A small class-conditioned image diffusion model, trained from scratch.
Model: 4.53M parameters, 48-pixel images, norm groupnorm, activation gelu, widths [64, 128, 256].
Training: soap at rate 0.0017, 9400 steps, batches of 64.
Data: trained on stained colorectal tissue patches (NCT-CRC-HE-100K), 6.7 epochs.
Rows from block 5 of a small class-conditioned image diffusion model, named by matrix and row number. Rows with one number belong to one channel. Each number is 200 + 30 x the weight over its row's rms, rounded and kept within 0 to 999. All counts start at 0.
After each channel's rows are labels from the 100 images, of 14976 (inputs lightly noised), where the channel reaches its highest value: "strongest on" is what is common among them. Only what is clearly more common there than usual is listed. The data: stained colorectal tissue patches (NCT-CRC-HE-100K).
# convs0: first 3x3 conv (model.mid.2.convs.0.weight, 256x256x3x3, standardized in use, each kernel summed), inputs 0-255
# convs1: second 3x3 conv (model.mid.2.convs.1.weight, 256x256x3x3, standardized in use, transposed, each kernel summed), outputs 0-255

convs0.22,203,209,199,206,163,266,227,219,182,216,182,198,163,260,204,177,217,223,148,184,129,201,239,135,213,171,200,226,204,228,192,191,226,149,272,208,196,234,212,194,219,170,177,180,205,211,204,145,185,202,200,185,172,203,237,221,152,186,237,209,227,199,169,184,214,194,221,244,202,273,183,187,186,212,203,169,191,193,184,245,209,208,209,249,205,243,183,179,194,257,203,211,194,170,201,188,235,229,199,221,183,202,208,160,195,197,197,226,212,223,171,212,196,124,218,219,189,201,239,178,228,185,234,101,197,205,199,187,245,206,222,225,151,255,233,187,207,150,188,95,187,117,198,178,232,196,203,160,207,203,190,186,228,253,248,210,195,149,271,218,147,227,216,267,205,156,228,189,227,169,145,159,190,192,189,191,192,190,193,213,258,184,220,184,204,239,206,207,164,172,181,157,200,174,245,260,210,174,214,167,190,195,208,167,201,219,201,212,232,243,190,200,93,178,187,183,176,213,194,158,195,180,220,165,225,178,214,194,201,184,147,202,198,220,230,242,200,187,198,222,219,201,192,208,212,213,224,169,208,202,189,238,241,264,168,215
convs1.22,149,247,202,165,192,249,168,217,161,222,166,177,257,156,231,198,193,239,206,247,233,149,164,243,163,228,221,208,181,198,224,187,200,218,132,199,236,141,177,228,190,200,203,216,188,192,233,205,212,189,204,211,181,223,169,158,214,210,167,213,235,250,245,229,194,222,220,158,158,203,181,197,200,199,211,179,223,202,191,214,216,113,188,183,216,164,249,257,158,171,223,224,213,187,227,201,219,234,229,203,185,190,211,260,185,227,198,198,171,219,228,222,185,189,203,181,167,175,165,211,217,174,254,203,197,205,125,194,157,195,188,154,177,179,221,203,205,209,186,257,228,270,279,218,208,195,191,190,197,236,184,180,230,209,138,178,196,193,181,150,207,216,154,219,170,205,204,209,182,257,254,189,185,219,261,195,237,193,208,250,199,214,194,178,189,206,209,172,207,217,171,187,224,256,252,172,217,222,206,217,186,228,165,176,214,187,236,170,210,181,264,214,307,202,205,207,156,227,192,185,186,237,252,202,198,168,171,214,221,286,231,254,221,213,187,209,218,184,193,176,220,169,128,162,233,202,222,222,187,180,253,225,198,170,216,187
strongest on: tissue: smooth muscle; tissue: adipose tissue

convs0.208,178,229,184,145,205,201,258,243,160,174,160,216,186,213,229,175,196,184,258,152,156,211,199,167,186,135,176,289,222,214,227,177,229,198,229,161,241,244,182,159,242,193,173,193,187,169,219,156,180,235,199,218,188,206,191,199,203,223,172,222,199,247,167,140,257,147,205,153,234,215,245,223,154,200,184,230,224,173,177,172,183,191,221,239,243,191,215,173,186,154,210,207,178,225,168,210,221,204,171,223,203,170,193,175,185,202,183,187,210,207,197,131,240,187,194,227,233,199,202,190,215,183,216,206,195,178,235,192,245,198,185,204,222,219,206,212,183,190,211,165,170,192,234,212,225,179,190,218,138,163,214,125,149,222,226,166,212,187,225,203,125,209,198,257,118,191,224,178,187,214,244,187,248,168,206,197,198,266,205,178,200,196,183,221,232,280,235,228,193,210,156,214,188,176,162,222,185,159,195,239,223,218,182,224,203,193,213,165,285,209,215,83,208,190,209,201,193,208,177,206,205,151,178,185,199,178,178,229,210,244,202,190,195,198,183,269,184,190,255,222,221,194,208,217,195,210,167,200,214,189,237,214,249,239,198,222
convs1.208,242,152,213,224,165,160,157,226,254,170,218,222,231,192,192,184,204,202,190,238,204,172,195,156,161,214,190,125,164,182,220,181,194,203,251,216,139,198,211,246,177,208,238,232,151,242,170,268,224,187,197,190,221,177,211,141,221,178,206,150,165,190,206,187,171,229,193,238,236,174,143,177,220,159,190,214,178,207,203,194,198,275,197,199,194,195,193,193,200,254,184,176,210,144,197,220,176,191,212,219,217,202,214,198,234,236,162,265,187,219,233,198,141,192,217,229,172,206,217,143,233,214,223,269,199,210,199,216,177,205,201,184,201,210,197,202,181,241,226,193,226,209,195,165,221,157,209,180,187,178,208,229,224,182,221,240,183,234,229,223,242,243,207,182,261,237,162,223,182,214,204,197,138,168,235,175,256,210,179,200,198,215,217,202,188,155,166,193,180,155,253,167,203,214,206,164,198,208,193,187,199,184,199,116,189,184,206,201,104,221,189,250,200,221,200,182,169,191,183,210,219,231,235,248,229,204,196,222,232,173,247,236,208,190,205,124,231,226,210,202,210,205,198,147,129,123,248,189,210,222,189,182,143,252,216,175
strongest on: tissue: normal colon mucosa

convs0.236,215,159,224,216,224,237,157,227,250,181,212,286,250,231,220,171,224,187,107,206,198,173,260,166,172,232,174,185,182,204,184,206,156,149,149,192,189,163,215,193,194,254,242,230,148,206,233,202,202,100,202,187,186,208,218,227,205,167,184,196,200,208,213,196,247,271,181,159,181,155,196,180,190,248,193,194,219,240,202,209,172,230,224,163,166,125,227,247,207,190,206,205,209,209,179,212,107,188,242,211,215,172,130,223,238,198,207,259,208,189,216,246,197,235,268,193,238,255,154,129,200,218,239,210,206,208,185,217,173,210,238,176,154,180,193,177,256,209,212,211,196,183,201,205,145,204,195,170,207,198,180,190,221,177,222,197,162,186,218,208,225,219,202,237,211,240,157,235,196,188,228,169,190,206,229,227,260,222,201,224,205,198,204,189,153,188,202,217,198,226,176,190,228,242,213,190,220,188,165,163,158,193,200,211,225,172,191,230,163,136,205,215,252,212,218,178,200,209,197,302,192,166,171,221,214,213,204,180,174,176,168,218,207,200,171,192,208,176,219,223,209,211,222,226,180,221,167,219,231,226,217,193,204,174,197,174
convs1.236,214,181,150,143,198,146,263,178,192,221,246,94,216,244,219,211,202,216,134,173,186,168,230,177,173,176,218,209,182,230,201,178,189,227,188,216,233,190,204,167,179,207,150,223,232,208,182,208,170,196,227,182,167,223,191,234,194,218,240,222,165,237,162,229,161,191,212,176,206,194,235,205,194,214,191,173,167,244,212,177,215,260,243,251,200,213,174,165,187,169,202,211,171,179,208,205,199,234,159,155,245,170,186,195,199,226,219,133,226,138,206,216,222,216,177,203,186,212,217,244,213,190,175,123,236,236,194,215,236,191,193,165,154,172,205,180,241,191,230,229,191,198,141,209,226,208,205,208,191,229,133,179,221,187,175,210,213,198,151,167,117,159,195,239,176,188,216,167,195,192,179,258,228,189,224,217,188,141,236,211,182,197,177,259,182,221,176,203,192,229,207,223,182,188,221,220,171,178,227,213,152,235,180,156,216,183,158,192,180,174,219,210,110,173,194,286,180,198,223,142,185,197,200,206,224,200,181,189,218,177,155,169,224,191,177,218,181,178,196,249,144,188,181,236,241,266,211,233,155,208,232,187,180,218,210,202
strongest on: tissue: normal colon mucosa

convs0.73,176,201,198,178,196,162,213,152,199,211,248,167,203,136,210,194,199,166,282,239,190,273,205,199,151,201,163,193,172,218,215,209,224,220,179,145,229,226,165,207,156,218,238,198,204,224,225,253,202,162,180,179,182,167,215,232,232,198,158,207,205,210,222,198,197,204,159,136,183,195,187,175,201,194,240,206,163,175,177,179,206,153,259,155,199,162,178,231,205,235,216,197,224,224,243,224,168,222,231,186,235,196,216,229,246,184,206,242,219,162,200,205,179,209,226,185,218,255,204,198,165,229,170,268,200,211,244,198,198,221,185,145,145,183,140,148,203,217,221,203,180,202,180,219,181,217,197,199,171,144,213,188,182,161,151,179,196,240,181,204,210,244,180,208,210,252,209,209,160,196,310,161,179,200,160,215,216,160,198,212,171,217,217,260,147,192,205,173,237,238,209,233,261,231,164,164,182,173,213,203,153,190,190,192,207,189,200,224,187,199,190,156,291,195,175,214,212,215,156,233,215,192,182,249,242,210,241,226,185,209,278,234,207,199,163,142,215,213,209,187,208,192,182,166,217,221,184,261,169,201,177,234,198,183,194,167
convs1.73,212,147,211,200,206,135,239,263,228,188,236,191,207,196,180,189,238,156,176,197,228,229,216,178,186,226,193,128,225,180,219,259,237,168,172,173,135,202,193,235,222,245,189,180,187,152,165,218,147,221,243,225,199,176,205,182,205,163,243,205,146,155,133,224,217,224,207,249,229,151,196,204,210,210,177,238,234,189,263,188,185,301,176,231,207,199,144,174,233,152,200,168,173,197,199,225,169,244,188,199,188,177,195,192,217,196,195,208,184,238,195,153,198,234,193,223,208,202,220,269,200,180,203,188,233,179,155,235,214,238,254,192,240,243,191,222,176,226,220,215,184,203,179,187,203,195,159,220,215,228,216,203,125,229,210,223,189,220,168,209,215,191,206,188,254,184,200,219,218,191,143,213,169,211,179,126,180,216,222,202,207,179,185,191,201,169,211,194,148,191,194,167,166,163,167,172,241,270,208,179,207,158,225,211,191,178,174,215,215,197,144,208,176,152,198,259,247,148,228,198,232,218,200,241,250,241,178,190,199,198,168,129,180,207,230,167,240,228,215,188,223,204,215,201,168,194,174,210,235,203,149,176,202,193,154,222
strongest on: tissue: smooth muscle

convs0.33,215,208,177,188,200,196,243,205,180,213,204,129,161,221,241,210,202,231,188,208,159,186,204,210,194,211,219,206,194,211,320,225,196,169,132,220,189,230,232,202,175,168,218,222,228,208,213,193,195,210,224,188,216,207,203,202,209,221,167,195,195,256,193,161,217,170,242,219,153,175,208,177,140,213,195,196,183,197,220,161,258,214,170,199,203,212,183,221,187,196,170,180,234,197,186,201,142,215,204,157,205,199,151,215,214,241,204,183,202,206,241,184,267,195,213,201,207,208,199,187,291,221,217,190,228,247,106,180,238,181,212,201,185,173,210,193,221,162,193,192,187,206,174,207,217,186,207,238,174,291,201,195,166,206,153,207,217,201,168,196,132,194,150,225,86,211,236,239,239,192,182,215,187,239,204,193,200,197,203,203,202,200,208,221,169,239,168,196,210,214,182,248,187,207,173,193,163,161,187,160,179,148,223,183,200,201,202,249,249,183,174,126,222,246,224,178,181,193,221,192,229,206,206,168,201,164,200,233,233,229,180,305,169,268,177,206,190,192,199,192,184,216,270,211,179,220,194,191,202,120,196,197,223,167,208,201
convs1.33,195,238,201,138,215,242,200,200,191,199,208,177,144,260,193,198,191,273,86,176,201,193,220,196,228,207,224,257,194,214,191,179,211,151,216,228,255,166,227,153,197,231,192,201,145,218,199,166,192,186,231,235,213,219,195,199,162,227,153,200,217,224,209,200,225,206,207,164,213,181,243,215,228,285,214,211,215,207,222,177,218,237,209,211,173,200,176,180,206,155,212,231,182,202,216,219,232,200,197,177,152,242,179,166,198,179,170,228,216,222,223,202,232,163,171,151,225,234,192,194,239,217,208,166,211,207,214,226,189,212,195,185,169,192,203,218,229,158,203,127,214,107,188,173,226,206,210,155,168,173,177,166,189,256,194,161,247,194,206,235,186,187,143,232,122,218,209,248,217,148,179,160,221,185,163,248,228,209,204,164,219,191,192,169,198,225,225,183,171,165,196,188,183,199,150,211,183,138,180,197,190,165,210,221,234,216,191,195,240,152,185,174,177,193,227,206,182,209,213,174,198,140,215,235,178,193,202,188,133,202,178,237,154,219,175,245,186,142,172,211,250,207,229,239,228,218,124,202,227,187,188,237,208,169,174,245
strongest on: tissue: smooth muscle; tissue: adipose tissue

convs0.171,199,234,128,164,155,266,221,188,204,157,179,216,170,248,188,198,200,240,173,200,212,205,187,203,191,175,178,292,175,193,264,153,177,215,258,182,214,179,205,188,237,202,180,187,198,161,172,184,128,137,183,190,184,208,194,183,218,228,187,224,208,216,173,192,183,210,217,193,255,263,225,236,234,193,189,206,199,207,190,169,190,195,202,241,107,226,227,179,215,185,237,211,184,198,168,239,222,191,184,239,193,251,207,222,182,196,212,198,210,252,165,189,245,173,216,189,258,172,170,201,171,186,244,158,211,164,234,196,214,220,169,232,236,175,192,178,194,165,157,154,191,162,208,214,189,201,211,183,188,199,181,158,174,159,206,198,189,181,234,236,163,196,223,256,138,153,203,180,202,182,200,193,250,200,202,235,195,277,206,197,228,215,191,197,200,266,209,251,182,198,161,188,221,181,201,308,207,175,224,178,171,181,196,206,219,209,200,221,270,145,215,151,223,184,195,230,181,212,195,198,220,219,224,177,194,184,190,186,177,190,178,144,199,225,191,297,190,191,163,193,144,229,188,238,161,195,222,198,217,215,213,207,254,205,175,241
convs1.171,279,188,200,205,180,220,187,237,222,197,209,211,197,162,228,178,226,156,230,201,223,254,209,185,183,239,199,148,154,171,227,188,209,205,156,167,193,161,203,229,201,209,267,267,183,191,204,254,214,155,231,220,198,176,246,136,217,226,184,168,192,147,238,208,189,190,228,183,194,184,134,148,194,224,207,223,199,205,178,142,238,183,243,203,231,184,157,202,155,215,194,182,207,156,206,200,185,165,192,217,202,191,231,212,241,230,249,193,232,156,183,214,196,219,235,232,136,195,174,144,210,222,201,239,131,204,205,215,215,204,220,184,176,203,180,193,194,218,218,273,230,187,185,174,205,178,160,190,170,239,224,269,183,224,188,189,227,229,219,223,221,198,233,204,213,171,178,220,193,253,167,164,208,200,182,158,204,146,197,237,178,175,207,236,202,228,183,168,164,228,222,198,229,216,155,162,205,206,189,227,164,157,216,207,195,254,189,266,157,216,198,248,192,196,230,211,241,176,197,211,203,197,163,264,196,206,227,221,243,209,193,202,205,164,167,125,250,280,195,223,246,255,199,171,212,228,244,198,213,238,226,133,205,224,174,223
strongest on: tissue: normal colon mucosa

convs0.147,180,148,228,184,258,219,189,219,188,194,217,215,211,199,251,196,219,210,210,184,228,184,211,184,183,234,200,215,232,197,239,225,155,200,155,159,191,228,231,182,174,208,166,209,237,153,134,246,195,98,218,248,186,182,175,170,261,212,192,165,198,173,182,203,292,256,158,230,202,200,223,189,201,177,188,185,150,229,163,200,208,249,173,203,175,173,153,214,191,201,190,193,192,176,146,184,183,195,209,218,173,179,196,234,244,218,186,225,178,173,209,170,207,181,199,198,261,195,169,121,213,200,228,193,169,239,183,224,180,217,193,216,167,197,198,177,178,188,221,181,229,204,217,208,215,209,230,151,193,207,183,189,174,222,200,200,202,187,240,253,225,204,250,227,147,157,193,283,220,214,184,204,158,240,237,204,181,222,184,173,227,179,207,203,212,244,194,184,247,214,177,190,213,203,221,209,227,232,219,151,156,139,196,186,208,175,194,202,183,198,191,194,187,155,239,191,135,172,166,255,204,167,159,216,227,200,211,272,214,254,120,225,205,225,227,206,182,186,161,194,208,186,316,199,177,189,203,165,247,216,213,200,180,152,223,229
convs1.147,261,289,180,178,182,211,209,182,190,192,133,215,166,241,172,217,202,207,216,225,144,220,212,175,202,172,174,223,147,221,168,172,203,205,230,209,275,197,214,131,194,131,204,193,169,235,248,174,173,204,196,153,161,247,181,212,181,185,120,206,205,200,191,243,251,182,185,215,154,240,218,172,167,209,151,152,195,209,215,209,259,128,216,171,244,221,237,218,238,174,192,219,237,237,202,215,228,159,220,198,161,189,249,207,195,188,215,230,198,198,179,209,189,181,251,174,190,186,218,203,203,192,197,150,146,215,164,195,257,181,153,191,231,208,173,171,205,229,188,191,171,210,240,235,221,234,231,261,216,150,195,164,217,203,197,171,204,207,255,181,148,234,239,166,133,209,193,177,220,239,190,246,237,166,235,214,236,151,199,212,230,211,161,231,211,200,204,175,162,242,175,152,252,197,187,220,199,122,186,187,166,229,175,192,185,218,239,190,215,204,185,202,171,209,147,161,174,190,170,227,240,175,183,198,182,186,211,180,189,238,215,241,238,215,187,213,238,182,218,200,182,161,197,186,228,223,202,190,187,167,174,213,219,229,212,166
strongest on: tissue: smooth muscle

convs0.111,133,193,183,210,247,169,179,217,193,162,231,217,202,139,191,214,170,185,201,248,190,229,180,203,108,192,191,198,171,191,297,208,206,246,159,178,220,212,193,216,190,201,183,182,151,190,164,193,188,209,194,168,203,183,215,182,269,200,152,189,230,132,202,194,236,166,185,212,189,202,169,215,210,187,208,215,216,202,192,189,220,130,186,158,232,227,189,201,205,200,199,224,209,221,229,256,189,224,190,171,194,191,141,178,209,127,187,154,152,210,200,186,190,241,219,276,242,219,178,217,147,202,172,261,196,167,208,219,204,210,230,231,155,220,197,183,205,223,200,237,226,300,216,190,159,190,180,216,168,231,202,205,202,147,178,204,175,234,184,269,210,232,184,212,211,227,189,124,159,206,228,191,203,187,178,161,187,195,187,166,200,246,188,247,195,202,193,180,201,184,225,245,216,203,163,158,201,221,191,211,184,245,133,223,168,215,230,227,216,170,180,230,212,248,224,235,252,181,166,204,192,197,206,197,217,234,196,189,149,194,256,200,214,204,159,183,191,249,249,189,235,212,179,174,184,145,165,239,227,263,195,189,217,168,164,164
convs1.111,199,234,233,158,247,190,186,201,197,186,191,240,183,198,193,217,194,152,279,182,195,249,197,225,304,178,169,135,233,198,167,227,256,235,256,198,147,189,234,169,253,244,198,195,258,212,180,212,189,209,200,207,225,171,214,189,216,178,208,205,177,172,210,236,210,215,211,193,274,160,199,183,179,188,200,249,214,147,209,191,148,260,209,198,196,181,195,218,194,179,210,119,196,172,198,206,172,184,208,241,196,223,208,154,187,207,168,234,206,242,211,183,193,247,233,173,168,231,190,225,186,210,153,233,212,183,247,174,223,202,234,222,257,205,173,208,161,175,224,186,213,177,198,172,213,218,167,160,225,144,239,235,196,242,242,209,214,224,210,160,274,184,213,172,295,231,204,250,190,146,184,177,232,218,156,133,173,210,193,190,168,206,238,206,233,166,208,246,189,158,208,175,197,209,176,216,233,178,191,173,253,229,234,196,171,184,229,181,173,155,149,202,190,162,196,176,196,226,216,189,218,221,213,263,194,201,195,172,214,182,227,184,182,193,230,203,212,238,164,258,158,222,232,189,171,175,192,194,217,176,167,177,226,184,195,180
strongest on: tissue: tumour epithelium

convs0.82,199,178,194,221,206,149,266,150,201,208,212,254,141,142,200,148,231,160,189,184,214,198,180,284,217,197,187,195,255,172,180,146,228,232,272,192,180,234,203,213,217,167,167,202,194,200,204,211,211,173,231,176,248,205,201,192,259,216,205,184,180,127,184,227,201,208,189,179,233,201,229,229,226,210,201,276,211,222,156,205,217,267,151,193,142,233,218,184,206,200,206,200,188,209,250,160,219,187,220,251,200,217,199,196,190,182,224,133,227,221,210,170,178,221,192,218,276,209,171,227,176,190,167,201,195,201,188,228,170,257,137,159,280,182,195,253,181,185,179,193,220,184,199,196,193,196,232,243,221,264,181,209,174,244,207,187,204,217,240,201,185,190,206,152,167,227,198,192,175,192,147,194,233,182,198,228,169,160,205,215,235,201,230,220,236,282,229,192,191,204,203,168,181,207,175,224,225,209,230,216,155,183,218,209,192,193,208,158,238,215,233,159,234,191,238,198,203,213,163,178,189,175,160,191,219,208,173,215,147,176,145,192,176,147,170,232,234,189,207,163,220,145,208,238,189,182,165,184,270,178,184,198,173,201,187,229
convs1.82,180,212,173,235,213,189,205,209,224,210,178,188,182,159,211,207,209,243,202,178,242,216,162,168,198,154,141,206,177,197,190,178,228,178,195,179,225,243,177,193,219,188,196,242,205,252,289,208,160,188,217,256,225,188,262,222,174,202,144,227,195,229,131,167,222,202,220,250,172,187,184,160,219,182,160,211,153,186,222,194,177,152,191,139,164,191,157,278,198,256,202,232,245,192,171,220,231,191,210,193,252,222,212,167,181,219,174,284,214,202,225,223,196,192,186,126,192,206,185,149,229,181,227,194,222,230,218,183,218,202,213,184,233,190,167,142,194,218,199,177,165,130,200,192,239,200,211,176,214,140,207,219,233,214,242,161,158,214,217,232,243,223,238,222,180,225,197,199,192,203,213,223,222,174,228,208,180,195,206,194,162,190,218,199,156,226,208,170,166,215,210,146,178,179,158,208,189,170,121,171,213,186,222,242,189,228,208,170,232,203,157,173,210,210,135,203,160,213,214,178,252,191,222,202,199,154,166,161,236,211,262,231,231,259,196,197,215,199,152,196,183,223,213,155,218,239,228,199,214,165,158,204,221,256,230,240
strongest on: tissue: tumour epithelium; tissue: normal colon mucosa

convs0.117,178,184,145,207,176,190,167,117,202,193,208,169,189,140,186,159,194,215,252,226,202,227,200,324,238,212,179,145,193,215,242,213,241,263,204,189,191,196,198,220,204,174,224,228,193,196,261,202,249,240,254,252,195,187,231,167,234,217,183,120,194,165,211,265,198,197,222,216,201,219,184,197,195,191,187,162,148,147,210,134,189,203,167,209,216,177,182,191,189,192,163,184,182,247,177,206,194,202,203,197,202,181,224,175,208,202,226,131,183,218,187,200,217,169,230,203,235,223,150,184,210,217,160,215,172,195,194,198,222,202,189,161,190,225,215,185,217,224,216,190,184,239,163,205,191,208,190,181,219,209,220,198,187,237,224,201,225,288,174,233,192,198,186,206,213,174,189,180,232,195,202,244,209,251,198,183,230,114,219,202,163,211,180,235,193,127,190,200,201,195,203,136,212,206,162,145,185,181,174,172,126,242,183,186,168,211,179,173,151,205,258,234,211,199,190,236,219,252,208,189,206,230,238,193,206,155,185,194,204,227,215,193,203,213,210,181,212,240,152,227,154,232,214,172,238,173,241,213,222,134,186,181,198,246,229,160
convs1.117,162,190,192,191,232,189,222,186,187,212,206,221,204,201,184,149,205,190,223,185,228,191,167,192,165,199,212,297,178,143,170,247,254,169,177,167,202,224,212,249,189,170,228,181,272,181,173,217,167,253,215,181,195,162,210,151,193,189,157,247,206,203,196,162,219,154,207,176,195,185,217,221,189,194,198,205,263,199,232,216,187,201,204,145,228,181,143,196,194,172,188,179,255,156,206,204,201,220,213,208,207,173,161,214,208,195,222,205,257,197,204,182,193,221,200,214,223,197,156,223,239,251,184,224,257,214,144,175,173,253,200,206,170,245,231,144,209,203,223,167,200,230,179,209,193,245,219,224,236,118,199,208,198,190,168,191,208,184,225,162,190,164,170,229,126,206,189,185,197,211,233,210,187,203,175,201,188,224,235,216,194,224,231,158,195,206,198,237,260,171,178,213,174,182,220,227,175,254,236,236,226,143,222,186,227,206,236,258,270,194,194,192,288,215,218,171,207,210,282,175,173,206,137,131,199,233,196,229,197,204,201,215,189,150,227,204,194,170,197,196,178,162,158,205,166,188,148,240,168,200,228,210,224,162,152,236
strongest on: tissue: tumour epithelium

convs0.207,192,200,166,187,220,191,173,169,226,242,193,197,213,184,214,243,206,179,250,191,132,249,183,147,173,206,180,178,211,210,158,196,143,181,246,187,229,265,191,182,194,243,168,219,186,208,204,182,228,215,171,159,196,159,186,217,168,164,223,209,199,259,207,180,150,232,208,132,245,181,243,180,234,189,213,210,209,199,191,160,174,250,254,178,200,195,137,224,219,160,223,206,136,206,200,221,200,208,185,193,201,209,154,191,190,186,190,318,217,218,209,180,202,178,207,183,150,201,245,193,223,215,206,234,159,213,182,208,213,196,191,137,105,187,183,223,232,212,234,200,203,143,224,155,194,205,197,192,140,133,190,188,212,184,232,210,217,198,175,176,284,220,161,214,210,220,208,204,177,221,252,155,163,185,178,193,221,195,217,218,216,227,219,173,164,215,204,203,183,204,227,176,239,199,180,225,230,216,211,161,222,229,206,239,204,172,192,204,167,203,210,210,137,151,166,230,213,214,188,164,190,178,205,244,229,244,206,243,190,207,216,292,155,156,205,213,201,194,242,181,228,219,221,238,189,206,197,227,185,283,149,203,215,208,188,213
convs1.207,165,195,217,206,172,179,226,210,181,143,206,190,247,162,218,185,217,185,206,233,174,165,170,190,209,227,198,176,182,183,266,240,257,170,140,181,200,214,203,245,167,186,201,188,211,142,199,199,152,212,232,202,168,189,254,221,237,217,218,196,166,182,215,131,217,211,215,216,200,150,195,239,169,208,148,218,185,232,197,174,219,223,189,228,208,189,220,234,205,228,212,175,234,212,212,238,145,221,247,187,213,226,227,249,171,192,171,223,206,201,213,189,239,222,209,218,248,207,214,191,224,204,204,178,252,220,219,219,169,212,214,153,236,203,233,198,173,227,137,188,209,232,174,177,151,155,221,269,186,218,196,219,110,215,153,204,208,159,180,180,164,202,171,199,207,235,222,164,262,226,201,196,207,226,191,186,163,204,190,179,198,159,168,232,155,223,114,187,218,243,211,252,158,140,162,184,224,252,184,205,141,171,199,209,171,229,171,208,223,238,135,198,284,221,224,187,235,176,203,210,210,215,178,157,246,209,196,177,201,217,166,187,155,182,144,171,223,200,185,172,258,220,198,174,157,207,155,226,245,202,221,152,184,178,170,204
strongest on: tissue: normal colon mucosa

convs0.247,221,160,261,166,209,151,243,235,247,257,186,196,202,213,213,198,225,178,225,190,230,216,247,184,198,140,201,212,148,212,184,226,185,211,177,214,173,179,213,181,271,207,190,212,189,253,277,162,190,129,169,155,175,217,197,219,210,185,219,219,193,194,195,202,181,190,200,172,141,180,191,215,225,208,159,183,166,239,199,167,205,226,213,217,250,166,199,201,188,196,251,205,193,193,186,259,188,202,221,208,226,175,183,235,266,199,204,178,224,222,203,249,233,225,261,230,172,214,203,195,211,235,187,206,197,218,187,211,231,183,166,218,194,172,240,168,251,211,222,130,155,174,186,179,166,211,194,155,168,270,176,202,155,151,291,207,179,225,168,172,176,204,186,290,161,281,182,211,232,208,171,229,202,166,210,226,213,158,201,226,199,215,186,194,141,202,152,177,165,212,199,185,207,201,154,187,197,215,235,196,104,198,223,189,215,200,193,163,218,185,274,149,199,116,193,227,253,198,222,218,224,186,225,192,204,217,195,195,225,168,157,175,233,205,203,219,215,219,192,210,153,193,201,209,215,220,215,203,215,163,176,220,196,204,210,218
convs1.247,218,184,235,223,217,195,234,195,208,215,183,169,187,255,237,248,186,182,199,186,284,214,227,175,237,144,183,223,183,204,183,205,194,203,192,174,290,209,230,168,205,242,214,218,183,208,192,228,153,204,194,213,235,284,233,195,176,208,182,223,187,234,182,192,219,197,213,208,160,223,160,202,160,221,226,203,228,213,183,161,185,209,265,183,194,223,184,185,146,222,232,222,221,191,248,230,272,229,213,186,173,200,233,200,205,196,188,242,217,250,211,206,178,211,224,183,163,173,183,231,272,198,210,207,228,231,185,250,198,127,160,199,202,205,184,189,175,183,155,197,195,223,155,230,200,228,232,204,171,210,166,165,233,179,254,203,218,166,167,158,186,191,203,268,153,235,175,167,164,227,268,203,194,177,157,192,243,209,186,185,223,236,176,218,197,210,169,198,238,192,161,253,217,208,210,231,135,183,238,193,245,219,230,147,250,232,183,220,263,184,219,193,258,211,204,179,150,185,168,215,166,200,201,176,174,249,204,197,222,211,143,230,225,220,195,223,150,180,210,219,194,199,130,187,238,159,199,232,190,196,237,182,215,270,217,168
strongest on: tissue: normal colon mucosa

convs0.115,178,136,206,205,181,202,215,160,163,235,249,192,174,165,183,206,200,202,274,245,217,303,252,214,167,214,254,173,212,194,197,246,223,193,220,189,220,190,161,213,194,204,235,192,192,229,153,236,202,217,225,168,177,178,217,209,195,192,132,208,205,177,184,171,181,187,231,182,194,248,190,194,214,172,196,184,163,152,187,188,198,135,232,136,168,176,190,217,208,228,165,178,191,203,250,195,205,225,195,127,208,149,188,206,214,178,223,203,176,234,188,210,208,226,234,182,251,254,189,204,188,195,164,246,202,172,195,187,242,203,177,149,210,172,213,202,192,221,213,267,202,217,185,217,181,196,223,238,173,209,204,166,226,183,209,191,177,217,248,190,172,230,188,237,225,208,204,180,156,201,249,219,196,203,204,224,198,85,190,167,182,197,174,229,170,186,211,144,198,195,234,238,243,189,166,185,212,192,199,252,151,183,160,199,177,168,235,210,292,200,187,175,227,176,198,256,194,156,204,196,197,217,191,211,210,185,222,210,180,242,242,290,198,188,137,154,201,215,233,178,218,192,195,169,182,184,189,258,187,139,172,198,198,231,245,172
convs1.115,151,200,217,208,209,205,225,271,202,157,220,214,204,172,167,177,210,204,232,190,215,207,162,196,238,212,178,191,250,166,189,228,249,204,194,180,186,200,232,228,220,233,232,184,170,191,190,198,200,208,191,258,233,186,172,181,137,141,228,189,209,166,196,214,184,253,214,201,238,146,212,208,200,195,212,219,257,152,204,170,171,263,192,192,222,203,135,171,160,214,190,180,191,178,188,223,201,184,222,225,222,255,169,189,184,192,168,224,223,256,199,163,185,174,174,188,218,179,225,219,198,183,199,247,179,199,242,178,167,235,247,251,199,204,199,192,138,228,219,143,208,169,197,190,192,204,147,134,250,143,199,236,161,253,188,188,213,215,189,226,232,200,193,189,283,205,198,199,200,192,194,161,191,207,153,222,166,319,193,170,195,188,225,179,228,186,206,199,203,196,215,181,190,193,218,173,208,266,176,196,281,196,229,183,220,201,200,224,178,193,194,231,228,157,198,180,259,177,189,214,246,211,224,224,222,230,203,233,211,194,229,117,179,215,277,207,211,249,208,182,205,227,190,164,191,141,155,205,198,228,202,209,221,209,119,224
strongest on: tissue: smooth muscle